python train.py --grayscale=true --method="mae" --loss="mse" --encoder_activation="gelu" --encoder_parallel_block=false --encoder_moe_every=2 --decoder_layers=3 --lr=0.0023 --adamw_lr_other_params=0.0025 --steps=7300
Rows from block 4 of the encoder of a small masked image model, named by matrix and row number. Rows with one number belong to one neuron. Each number is 500 + 25 x the weight over its row's rms, rounded and kept within 0 to 999. All counts start at 0. Numbers have three digits each. After the name is the row's rms in percent of the matrix's.
After each neuron's rows are labels from the 100 images, of 14976, where the neuron reaches its highest value: "strongest on" is what is common among them. Only what is clearly more common there than usual is listed. The data: capsule endoscopy frames (Kvasir-Capsule).
# fc1: MLP up (encoder.blocks.4.mlp.fc1.weight, 640x160), inputs 0-159
# fc2: MLP down (encoder.blocks.4.mlp.fc2.weight, 160x640, transposed), outputs 0-159

fc1.452 103:516481524486519503502543475539515513533530511489530490505487501466561462511443532515501538498461498454509528532512486509530512476501492507455511473535508500486526529523468473482485480514476496457478523471456515522543536498441492479528482479545486521483522553505518502511492494481454473494514510511505498455550483502498480525507507475505485509494505492530478507481518516540485494476482455491466504503468493507495490460478465477511517514494506521532521506563521523498490472472568523
fc2.452 115:495463448489501508520471530523506468485479525506512541534525492506403483514487495485500477491468522527553448508540499472483521512513495552486496531467483480521479459502546512457495472472494482509476512482517505492505512536516502478461481481524485481475518477514484476512467503526536551476452487463546487523494529484516473510496506486519524509492514529498468453535445512493477552474492498512511535525478492515465535481499526505506495499451496511490491512471491485504526488507484503
strongest on: finding: pylorus

fc1.571 080:478472513473522480513490557476518508486490515477466509476528506466476509449529510498503458460515480487488520458503511500504465541493502523489504500520528453492540504472557497507486490507499474463510493479507487518532502540492498515547488498505520451500503517503477493491530509525491498504528463470545495531528479470502459497489483465503526534548522492510440497469476520523509519487461503481526501513524476497513467517522475467450537501454528475491535502551503547494431506494510523
fc2.571 090:514532505478481508425503485525524466507527452530493525477494474528516506534490477509499522499512495495542489524433505508496476453482536513496476522451488515505470507516471508514518529493526509497484513531506487521463508473478493485492546505455508483511518484504533488482491543558507511484457515501458522525445510525482512481495515499478498507470505477492527501485510490509490431551565467517464488515479530520492514501502550520535485502500494492488501509446486479518540515548510489
strongest on: finding: reduced mucosal view

fc1.551 108:517525515498480466493504503517460486472519515480494468511496461507467465469525506495484532528523482525521485483536471513493528506495508496469502465503514519470485529505558486513523501557486527521522502534515501530502490492471472487516528475452458451513538566484480487468496440515495487518492474485467488516557510486478493502507522447476494495474471482480510513470505509502544489497496485504492437473474497490482494525513498542491468470496502476523520479491506494551561528562517511
fc2.551 103:466494524474517521546504505518491497467530492497509500482462520517490495488531528462512482499514538456470517529549495507480481503499482565500469526497497522483488436551495512523498498504503493477501536512474516513507487507481480549502474467523471528466499514487537548487490488545524465487536511539472538495542480542498478505507495520475524493513546501518532507469496508511539499511432497457477509514510475551496492494519515510550511505472481515498487462531505537493493521535506444
strongest on: finding: pylorus

fc1.156 085:504513511493533513478506485539469447500500476465520466490495480513513509475501535490491520525523532534520479503536513514544462491526535525508499523486480520480487533523551521500492482439476538487477489494496538468508513484500531510485500545502496506484505518504485479504502453488515489527523502539493523445471521505513491488454493534472529522431478475457512520542574519485520488536444459528504475485462510463540497515486515500468485515469466506499486519507485527528487513512489513
fc2.156 095:506478544521474466483519506452496471465502482516499493492485477533542512499481477430502517521502535507506513489538508523503483549521511510460530504472533482495519512490519513473515468515503541505489529511434468460506489512520494493518485468499475488492445526539486505493470477507503557533499492497512519467546473460502502509513498503482512504492468503462495559521544453488511496509444455508496458479490538511504502483489504537565488489491487487518501525476494540552483505499508483
strongest on: finding: blood fresh

fc1.413 119:512513494475520490499490460513490549529500485504505492482504512523491475463521518480475490529544494472526507485510498509493502508528508553498486528514489516470519569483440508514543523463477505541530532458464501475527477479492482504520454514453513484503555529524537510514500502493498469490509490464534498476488538509502516464497507520495513535529509499521486497472493508504450483470470518517529487462468476496454451534520533479485511560492501468496439479543499514486466484489482514
fc2.413 109:441499523462492530520491508523488452502481511536523484491475498504518488516494452559566492472470495491505538477486531489551510492497496490487505522492485463513482479462509476489503482505498487485497520526502518551501538498524554504483502486526515498497454470546495462490470511484468468505501532484488527510501467552482541475508463487506510480488503537501523513530497468516513531533502501473453508498478548481517529472477454478506484479535493509552546547486531483502501499504537517
strongest on: finding: reduced mucosal view

fc1.231 111:501472523512516482537506559489478508522499528456474520540495456519459409518462512510509524544459475533520502502494504473498508509484503503475482494517459458515488523494496492504532534505490506523503483538513502518495476484488466487496519463497520508501537508470491506525492477493503508545509465500537492515493476498506514499496477508494464497511498466469541426515520492527527495494556536551499511498494517528513503472546488452478496539507453486475513494423486501488482497492516494
fc2.231 104:498492475478526486488487496557489511463513493464524524502460499498505501466525447548476534501512520517535500513542523448507537502491499541499490519521501525495472511480512488512510515526525501492515472457502477515500487523523548489489469524496469516461470488502495530463462521508501511524548497465520484470509474539517472535514513493509481514484497490489518585499517509525526520509470480497515481502500558468454528481507517534468484520550451487517448506526495513487465513489465466
strongest on: finding: angiectasia

fc1.475 099:468479456516525510501540495487456489481502499516451477469528508532497491504505511517536497510556533544448508484483518516517479457513484487497477523502492510494453525476485508503497503490459498449547523527513512465494485465553540515471541523486532466504515500513486499468520475527498526499498522497467452534522485468483499511467465495463490510511499471500423507476495497539486510511505521473515512520442475514532483473506510512456460515505508480533483553499470521508519494485483477
fc2.475 097:543494543491492507475506502478484455491534492468496526504505494486512489522470494491473524446475505470537472504519491544503491489509500508438528482508493468489502464487514506471454547482531504515495547474512470541533487487468438539532482511500460504490511473486506514460494480500504521477532475503489534497504494525544504504471518501518493533482508505480483457499572520479469531509501482484494497488505521470500479439487486505501540494441481485516509446536513501531526527533536484
strongest on: finding: blood fresh

fc1.126 106:495504503563529504523499520540515481504521538490490528491498505562542445464483476528516515520515503488507472493489515507570477505475486519489539496484495479538503481480526524497506492521486509516560535498493480533524482455472502502501495465492491444506536477540521502534475524538510501524488501516445482509486522517493524513475525518504490517475494498470457511516502501501470481517519477562471544468515495534477467511516487477492479458508515483490479463503467571498516477524481511
fc2.126 095:466497531469484470514535514523488496534496473517491474481528515467521495494508519484503494493427531520455430479553483485536455470484488514469514497484503532485457521510492475511504499482538490535511481508505494479528508548458501534537504505522451535512477525513500483434476517503480518474481498502521484483525511486491516496488492519509448486544484492505510539481532467508519493514488520476500519476483487519531500534510499487505472463413466494488493504526521477505475548499514512
strongest on: finding: blood fresh

fc1.384 083:501519499493505511500501494546520489526499481504531521494484526485511504511517518473482516499532478522497475533517515483517447539538510476520537527518550525459474519530510457491539518507471502495544524494466494494551523472543474553495514477471488496538471482517481510537474447502464491499508533555469485485475516524499493494496516523475529491525503495467526537475522491524498477547506482498466471467513490525494523539481547483516504480554483476529482453491460533467513481539497485
fc2.384 094:498536514470541484496520513478441488498533535511495487499524501542482524480515509516483460488501486505543535464507483491516539466453496504503480484510500521516515522513492520533474478495567509510514482508494490524495493518475466501482504466541528493463483506534507485487523498528546515523542476502487506490537527494496472531481441486521476520511517481516442487531512534514524485478506477539486520542529530468510492506511448525440480497520508507459542552546513496532542501478496497
strongest on: finding: ileocecal valve

fc1.400 094:523496484527489483488450527544473475485465507508468510486491549503515526536494486512493483488475534529515489501535514507440504484533505528535469528535521537499507494510492526513518476466493503485505445507517538511447473479521466497485479511470490479461545508481485480500507517493486492506476505546489457497524449408497505507504478461532526520484527510477473538490488538509508464527520433504525474505499496485482515533506519485484473510470505524485472484474515478493521528528521482
fc2.400 100:516475466461488471492534533533531528529516534502503460505533532447465480517498505450511478494511504511533515526521475503485482531489534489525471515520503516499516550488496494538492514501482473526517495496486485526519477467560543514513504495490507480516469536452476495518507523495496480524436456516468481504484528488519469498488502505473523444548484501498500511490496479523548485500478527532497488469508498461496505540478483528483454491521531504467535545513455474461506476535518509
strongest on: finding: pylorus

fc1.375 105:477469466478518494481503490459492507511501472488499571458557474485490522458498532468458510526503454478491483513472506475469536467499507539485494530495475501484491508463501505517467482529514502499511493464472489531491476500500491541518525531517515511530565515541501535487484556524462473524525527478498544526486491466522491497494519547497520517530454483504481519504493507479545528510479498513557506507483490497498486531526545501499483480521481484466510537530492475460469542486510502
fc2.375 107:518465521453522500453476533482537479512515512505511458469473500523513506479491547511472491496505486465469514517541526518551525478442477524525485524524547508482505489506479532502447539496539515497454483539475454511524536532517553481479562490492516476473512481522502484470477502505519563464494518490480499461531490520503488485455481488528496533483492469510485524472491504491503452505523505535475435493518483509501490500495498493510487496502514502452505515497493488500537520479495513
strongest on: finding: ileocecal valve

fc1.273 094:508491464514526472476485524474499513501523489477457554491476484474485482492481468511503511497485527530454515461509490580524519531515544473505505487529512495447529504483532511522471519504489485501503547492477520520507496489529477472461444523515497476477492477508508517500490511465489487497512575494509517505502533456501507424486479513547480493509481531471491489476520545513512467537523501495502473530558508489503486474471508500449498449511518512520463493493526499515520509502485523
fc2.273 097:461506538494502520482510513525504507530452577447521462514497471522539510504525468489486515480553525537534523456468522482485459481508489507506492467506506469486512492508514480484516486478538489480553494495487497496541513532470567541502521484488463505483521534471533506486518482524473516493487498503483511469486505499502539472536479466496515502488514496522529495497516475528493469553495465542461526468490481504510488549537507469480505516519474458509504520501475491489464499504547478
strongest on: finding: reduced mucosal view

fc1.526 082:509526542540471478515492499496500484555474528541515524496515522504526518501505531475504492475494509497512471489511488487541536465502436507555462520515490509488528504521472513538527496489523507480452542518479520516480478490491483510456491501500455514509468521483484490480540562510494545509517509517486482485516504484488516532495529521461519514494516498546493491487470492526515506492497529492515453511537522525494524532491511510475488538529515443496509481515534442512468435485530447
fc2.526 082:506466476489541507506496517491494508455552505453473520501545478516499511501500464535510477499505500513510523504509482526499455470490550499473543450507498511486504512504513467455469513506485515463500444486533516523538519479518490477493472523530507471518535525497478537514534437506541453493476471547514506538466488526488523461481497476512490519496481499490504487511526507490508499509523499512480541514450490472542495484528507489507508512498509463516462494487443555494552495513454527
strongest on: finding: pylorus

fc1.619 102:496527500523510536458517516520502537500564493546514560502485511478491489502516518518545490505519492497527501536491466454538456465503494509513529481494482496479482474518524512476520460498471492449533527471459512526492453473461482505490506479488459477508487470509501553467514518462502499529497515492495472480540479496516554524522502547489485499505476498531497465478491472521484507467505504508499483473529472502457512519471475525489540538453493493515491517477473525507560488521478465
fc2.619 103:521490528467513527462507500496518461488533505446517487515524483533437520502525471473446521480465521480501519512530516477516502513511495492475506517506521492491498497535457487478433495495475492509484502497514524497475473444507453507519519468533510516567565520479510466511500459483487468517498509472543552513480491518498451509460517504525496526530513481494496507473537520537493516480478505528499514516474498464532525515498541545502500501487464468504473454497509494495492494510479543
strongest on: finding: pylorus

fc1.556 099:489528459530474454496477473501476508469497510470501500483483492447527521476487489477486470465500507490497507498520513524527461513489489487519503527489501482480504503451484483486513544460559525488547498543483510520475531527537510544516493494479507508519497496473485504523487466518546517520534476486531548501473486482482546501482455536506515483525465512500505468499522472493480536534498464540485457515467462467548468477535491515525468501466513464482496526489496475544536533490530527
fc2.556 092:521492527494524537544480542474486488583470489472523494509566508524484480537539507557505455479457508487527474507512489496488512490496545538512535489493452504532513479549477477484491501533485489498475496488518481515486482516493501496550504509501491463482523485511511520481510530504464502520485491493478472509538514498488447451546490460503474513494525521507524507484447500501506491502516480471505486519495536495483556500504526515495527507518485515496527503512519505474463447441485521
strongest on: finding: angiectasia

fc1.577 082:505533511488491507506484501475562498508454454459475484459459456515515513522536500523494510522476499493468464481538517486532498491501503483486480525472525499491516536500506483501498450543482475505544493510452501522544497476499504475521496481475515473458501503507505507574490502499551493532503483485539495506539497497486529474483479531471531485497497477504473452492520524486528527510431526539502484512480501551487506509532570509476495489530467491483520477541496516486499508534483485
fc2.577 084:522500487502529452514487560466508507524516498553515496458510510510541517516505536507543482477504525514501531524514444488481495513522519496493548487481497504543494478485474493493489551452453524479461497510519462456497499502502485533550492522522470524491487552498512484493495497518504506470508521544471534527503542533519504478509557506502486506510472506513463542501499501510463483543477492501516463507495494503530468484518459483496485535466485506547478533480531546551498480507503514
strongest on: finding: ileocecal valve

fc1.38 116:513503486533502469508530508448488515522499507503488471469525497505508509491532538511495513486542486523487525501487497520517522465522516504462517502499463507519480525466482510543441509507523518506485492498474480461546473510438525534508480544509483486531507475500486487473514535525498504505508462466505505494519523459510481539467535472518544545483498497484514487491410544506509510539539492478500511514501446507507523490490530515480484499524493485504530504484433532477471527463454480
fc2.38 102:536507488542480480502515499438544476513523490511500571531455522485505488491502464525518444497439469519511491473536524504542473539512503519481489504503510503513476480528494537456513498526486505498509522500490506485533467489541450508538500511491507509485492492507468502492487482503464519504468524507472489540492460499506501559496512525465508481500507532495458552462523494479479502502532541493513526468485489532498473486495486506543476496421512514480531495534526499508489501520533507
strongest on: finding: blood fresh