config.toml
encoder_activation = "gelu"
encoder_mlp_ratio = 4
encoder_moe = "expert_choice"
encoder_moe_every = 2
learning_rate = 0.0023
weight_decay = 0.06
Rows from block 5 of the encoder of a small masked image model, named by matrix and row number. Rows with one number within an expert belong to one neuron, the router's apart. Each number is 500 + 50 x the weight over its row's rms, rounded and kept within 0 to 999. All counts start at 0. Numbers have three digits each.
Before each expert's rows are labels from the 100 images, of 14976, where the router gives the expert most weight on average: "place" is the part of the image that holds the peak. Only what is clearly more common there than usual is listed. The data: capsule endoscopy frames (Kvasir-Capsule).
# router: router (encoder.blocks.5.mlp.router.weight, 4x160, trained with AdamW), inputs 0-159
# up: expert up (encoder.blocks.5.mlp.up, 4x320x160), inputs 0-159
# down: expert down (encoder.blocks.5.mlp.down, 4x160x320, transposed), outputs 0-159

# expert 3
place: middle right
router.3:544456432473446527566488491494499469568572459463479489536507473555424459450507493526513463544523451450418415470490471458512507508509491596451497500584476501536474563428479617423606511581607523479562502548541433506470495532556542584491425541511501586499466478585435466412491534411461502520408496542511500566552486580477413445449529460524571425520524393481585499504466428492612480445554537552558571478449534519507591492572526482587514545553552500435447526438432433522545456497503540
up.4:473535519380525507573497520505506501442467565507576515416481386449419535504469439495451490499525435452431461457515504470513488460558396482475542493475426519419561570383558583534554567498495417558427484455501517390549526467514505523533547458460544430456489512532557445506519498504541436508474504567515563374550559544531539531527585391461544518539564477586497469483482387489553563520466420470487520432554516444543482499528434560487531592502500468519542486461447510545623475475589526
down.4:477493485586507525544541469484367489464518565506439547490550486420609436497472492493582553551495515530399504529415504542502475404491494609493470508491468454469403509490443474427457361520512600402558571593520464572497532494503505418403445543585526470551528502512568528523570538553440528526532424484418450603454454461469579447420528588486460518468485533468438457508497585487443419479541523600512465572495491544548532514512475532499456489484493523484459454546481438458473541512474470
up.5:522483533527518435515514496402580456482556460459554492408451478555495496442516603533424557484470459481452598532507540504517463558514504569497463421550521573417485581614502574456378443446428584448508475516496551508561514569389515348475438561599547456568506476533479511542480440479491551437512585520525525446473452506476479457506462425485425465503503494418480457443515487505530519552496491435557549539485538552486573549501537501418453582531514476504546538540468577527569409475518432
down.5:434499421393563478457544584513556485529424528511458419499494455586473549581560434523562409527418531459536541514603398512491487585475509452457440522483431492581468538611522361612468559488457542542502498512549486438501536421431476465551527490443586469562506465453501519574486550515501527462530513538491533417441496481532451564504503538450467519555516524465451512566489561535537484486475495471392547526579439465482468430474481465546513378431478483451484531546491415524443450560479544
up.6:449495485470417504475451532571516474529541539487448458494594521484594471514560463655579472475466531508493581512576524465494495509552621543594469556497509557519501517474529500554582512566455493577551459468521529535646472494487470540488478529469474557467483612457569495541429487464430488516506451420472520518471542457481505595508468501520448519474499503547553376564509457499566510418448490612482530587387481417489580451544499439450551509508528535429415462511426466548456540481548438
down.6:494485555508603494551517507505575597490489515523591462474455519501446510424425543421523463544490392483606484529466484532515474490465438514460441482438571410532421505460532548491474461426541506544551545573506495503455435467429567506473526525485413537484511467576466456461458500520506496461521533566455555412544534491539476515560580475414545513479559389489490634410517479530446461576532608405539474459551544614535457551519407511583486438491505427513604450555496500472464484545482519
up.7:453507499482567489607576519619482508444515507465521414493551462491545582451425524498555480494408467442532478517427561512468473495499471475478458416517544520586436547597427536499431495566533478615467546439396453443552461481478383599547458478545483455544556464407503465507490559514551485538559451561554475478498555471530483536526501485485539491428524507445475531499526423496446515432497493483438489429660527495645552541534537529459468526581508445540561477491469477462600497512495536
down.7:445489575479490561500469501481508465544498549455482531441507473508471522518557499546542464600442566467513538435572453484500451512460511555495527591522449315522528513469561477583488473554524396557517486464428405525501550517472435503480480414465567622531475426599538443509499504517545465481479522500504552610539476536457505490456539427458511477410536546448466560540445468518622449431524570475438518510503461451550596519593454501548542476429559418534560463463370520464476521483541480

# expert 0
place: bottom left
router.0:501417519523471533455545477549574463518413471455482416518463459443480545504507525520583438457464496552400587561484440572493497473476481475492589486539532587598473467541507503493275511516613499536502525406540496478542499501453482501358524454497513560554492471421443451502487588483472444460497478538449493485556505482537526491534504505516484494457466449490564465564535578518411487457577577455456529446485439449533630502400449579508514478480520460561510521498545483463526503568569472
up.4:502517426523471396528532604539528481545559462426503529515535512452478539434405464491451554491540452528470521461407511625535540548558558520456478488461477507595470458627494502531434488512452489515466521504533391540605412455531545512445522451423432538415462511501471530527554524556575492603539443530613586462394574471498460503541587410590481492520548486507467537534462498491499424471460506610482570535501519490457538554441495532476467602506568507505468511572442458550512480481509513
down.4:563435542417504528485555471558443478391458567516558491596523457457592430512544415455512490538482447463449478512536553516485600508522546555580433406477539512470594560414429477425531489466459540444551500429498506497514500573412530456512475531567485479614511502581456460518391455491538440544435558433450429534526500493518563468536466504420565457507435490509467571492522576505548447570488576520478529490520530519513438580564563554472583381536401476497492493499452536490519470456444508
up.5:465486537447541509478494482495484578473395556504528467502469423508520540535489436326457556523503526467539514458439460559457599476544540450558540458455422533522523498453529466630465466553485469380538484571527562546493592491493577526502510521517485459424510426459496486455403438422499489514448476575474532475489511526477379500510505462329528507459545476503505511466517476466503512418526478534471524470562502438521602511456438509460571608521556516596526554550576422468497528476528424
down.5:528532567539473591477319478440502469579506512426549540428370518488459509469523384549488491526512503482489519506531471419552591457440549427490475544472530476454473536444546414490573533614565578478481560453433510476544485426600467446503521550500492477486445527501477500615527496443526506491497518510572496534517519522440590497575430487493428485525460431499464506425526536502541450510473495435490446494474528502446508483448453559589543497440481492368550514541568476546626540541549487
up.6:444445575460495497499464600468454558511451585522409444519484522536557536529543467617494498516485491503568537544510419434475458532498557522443555436544372406469548461497451428482483465506556522517431481529512578498451515399514504472565512445556550540413508413573560477511556499510513507526557548513573452418543580441509533456529556474498476462486462451473458498485468605563645556536531462532504559417511494479514543511453560495385486435451537471544417466429500525397468523407476513
down.6:531558461483490554568512493478411484551548498560514565570525465531441462521430602474604382436526519484439471500465523598403470431509548445628527516516523514459525446472552469459494547454461541476538548481404527463515501577476493603443529459510468467488505634444443578412486495498541473558459569497476564511514484512486429511497422499550484437414490502570507514535541521507409342453535581505477439503506537458558500458460546550543501512576510497521510527515539602526491462403557545
up.7:529471477518596535450492528465492554475523436547505567489551520487468485496463523446414530565560565475531505451493504454568409524564576421510479498478580503474498532558455483460554425466649491487600500432476539492542489461540556499541507466498399431568482611529496421443417452538408481482508490511572517468466465467429551428504521574436488492558488526498452488536467541588493539534433492454493506543509373524513499471574515557607491503519461431389546487592495468603524603476570561
down.7:529529492391550426545492471484582470471566456526513402602528456477531487499551434542449495545466434533464480434468549540461528432544437538497516504548529542532554511561541577519568514596422450492462476482447475459535565513462569468555463562452534547416505418488548484460551449461507477413492426448444519542549498479530501451358485531584578500356437486447496472456562509493496503546517605474481455526567536540620517457476486490502438573473503578546489515452468557473601465504554407

# expert 2
place: top right
router.2:556560498506473491532445549429460468400480480569507569520458487481524520510556510494438488486492518411578391536466584505481523480485442516543525533511531478429442505438529472506620466499327508536388527521461547499501548499508528434621527528467477413500518476492557524514464451515509581433531525418545572454474552468487538500604451502531434423592532531451460469485515443462456540556393470461473588536450502575471371395557528539494418485528479527503485464499533565425500559457471529
up.4:454469524456547530524460464533500540499496415566528505509484434551520544476537461578418506500510378511519451497540477488505471661572573527476554473487595458499498447507422509491452457483513503509537559492449509583483523470516383459533557567491502400401496494495506483579407483483455471429555523570467523438512584548429433471538501400522531600604526560534463523528490528445431497441552377522464605480466516562510526488496470539461445513562455525469512395527553544527504582517598546
down.4:562512516503461582484573546488506434479547517466531518530531508506513514526600493470466497511525530522455562541434488531520553438497553479563443536464466426565479472508480496488517446497511461432524412472555473427573486520544559472482509351532504459576565446502453538388456522520449552539379490426413508515455572537584568508533531515558504504446507497524453473441493504521514553457557537439630499503580445461387553499584531483479464496369459529598480463456460376431578501580428494
up.5:575415540497469493573400448548583543539400530592502441436499621592464497511558421517452493449476447515506433542517547543486431544503497595507556597585481444493561605479442517491507497492484500465514503435554544483534535465523535519510446570511515467534519430582493474494544491452488448478474494502516547508491444500533535576438571476439496388524457579528559443512549480482454473605577336503501574526366530504465466579525530491443480525500445496560504555486527521459491511557486567
down.5:383494494409471565479551445505545462575482485450531558519465549506410534459528639457506444430520419600477590468531500541640525531508544461494496488527464538482572483478505463467448453471546490543484475553333448491594474509501548394533459520546503502509416536502502519479449521536494453520482580463509557552581487516487535494460454522558493500529470466522566567495484479486543480469498528441477555547542440490553458443525543560517532476517500672432457526466494464550478587610398509
up.6:503456562426465446547396535451486533478423547537520509520538466464561527500513470431560551614477503536486583508412480413592463587635591562554482504516560541432488527507465527402509479544457490393435470543518475523442552554472470545464412492569483490545508481502467492385529492463525495545461469547566485521541505611472421497511487513522555510547616454520522480512444466527513473533493478514531542539404529485552556583505428537511434453493466537506500501531583535449433360464594484
down.6:479595427531526485571567433498517564540595548488561527539488465469517558538420522421530489545537515455460423509472502387435495582503630497494509478482531470525536463558489482503555513456558409517550474534516570466432439528486630439456571465483561539466386481579515530498477561431486477537612475488455450404526483546511518516453491504537440513501513461552500458474511496557610522555537516436441452562487470478531426347465505441477476539519584446485573534449549479499504534525599446
up.7:596389517498449556533506473514509597512550544528476501439557613505470465315542544551486489510505518514474494486572411528507469486423532579499495515552455416485519588570470480483421474539447564521478507519438548474578505418480583535441432416494499483555444507525500545538416551565519541500480489504522477536560435556538398502506547579455611459529493468483528506514492423508570446454455557511516477510429421486406536495493584502506468572514454417486486551443470538561516397555519551
down.7:393555536469532477483471534490431401505488477495484463514413531595464520504594504445454449567411574608482477404526485475475469466522470451513448473468453484474522500514463537506496560509555474568468473577429506569532424531490564504551434591500551571510537473538513563535553490572502450441515462463490523541524411555493553481521510513395504492456473543517607448434592419466408461575492527587410598478522498531516502512609402460552463502489459575387555423489530440525517536526512521

# expert 1
place: bottom centre
router.1:533518518488504529540444449550456515494532518437429491518464501514454406500547543465442633475583535420613559439464552473544565512522496468433436451395466444461559420503534535521600446531474488529611539630534526499474493544542389520503478563408421505410469527544591550540519493573529479542438457472562526583439505569558566519536480534489514568521557573529463470454433490450550541554454469487496370516473543528555446517547480500509518514504561523460426479472536526496414497454454501
up.4:532409495568489496463450501625388547576491493383423388405635449511532563486423497492489485487563616524517540445477461426475419491448589488575517484458467561500540481422444558454479513496556494480508454535553395461477467492424441461438496508467579538486506428493539533519440597465517451512492517473527544406465431553542525580443441468510518533455506471536503521481506525534494573467528432538571521402445507494522488499459454524459496502540518519564459532512517517612589542550485472
down.4:459559575466521444523506554470581410426438448502514511575470501432423466613531505533445499544519450413522441567609516520473555502503379576522523476496513472513565481581521428564554455505391507481493480504502552506562479443494498474545546527503436503484472606490496495605540439428556490422430497549412440530432511419524463515510576615519497523540533480423465456555498460448509476422494574531442460564552480472481507579505530435449556485442435566502473458519447538436454419509520578
up.5:484501484506565504460512511510455436419560580418510555410439597474417601537574463434489516558484542436466495431484522541485583510449476521435507546496533520530522500456525476468557561387455459494517550461472590493401421489559449566461486489512343499450468520572445496534632559446609488477509501533505464475506366477550441454542369507500504522498458437474509481512509451517490517493559628474513455459551417515512486575550520524530528544468517542508542494438477533458514541429504460
down.5:483452492496419531472460572456581431575461524465481557600552422559520470465567441542538464395554559440452572496513459454486445472535497534482507509485534425453494382552463511520412457572559553555488469541501501501549538509485508426492446477570561535492484432447437503518453484410428530540465495410586474500515596563425476470444510473497492434488620604504420473486509530566524501547520405504414491601565506520524536484474578574513470530512576440498465397500506443493559525562531446
up.6:657536476445491471493498495469465540615531566557453495514557495538515455457512555515517522449509504551436475435555479540541517535582463503444423431471524619530543550436550550467462497524546521485508500568591489458487446462462492505429593467487553572542558483473536595497505517556477447540474598529543438537528583540550449531443556476473622585520428540623516468480587514478441504533415533509469465468536502501462458473573569558512504511480368588498430512402535549445499470502479497
down.6:484506509592586480413458502484541427447554439593550442518515483548487492555495554478458461542467522531510489550425490461435471556491573537477482503452505478497495461528532505502521477407486512467538540521476494556487442589489542498552515470515487500413484523503467402508470523509559480490448466578439566511549405482521467550495513535518446573533502459523554482561475380383403561449527465455366477487583490414518434444483358496505551585509507602473517433497523564372512483592489612
up.7:522490521485523427544507500592488499479560488519478424449507484618424583560418508553494516495542528554501448477532555480460456509505561492489503551560523503588463401561445517503451561385548588538535358475501468497589463464469519558493511569613450565450606486473451486544534487523530520352554514540501539465487526426498443536507570537444546417464461463393468559410437514456496458385502464471462446509458454478538541465513457464514444517456533482523480448506614522537508558442532508
down.7:517508513583421458576485525482447586569546476529487478482512482502491463537548470413485480373556593567630543547515479463464490521574486571453447409471537559519492486481535387501539520520550522526439556445533531486443456494481507514569545500495541443566556565463415495532631442473480551598521475524442464488544480425446541464492468500465510500445436496497470490477469617473456458582468511448543524529391512449543409544534459456469510496514581572430526563496619383514496545521532484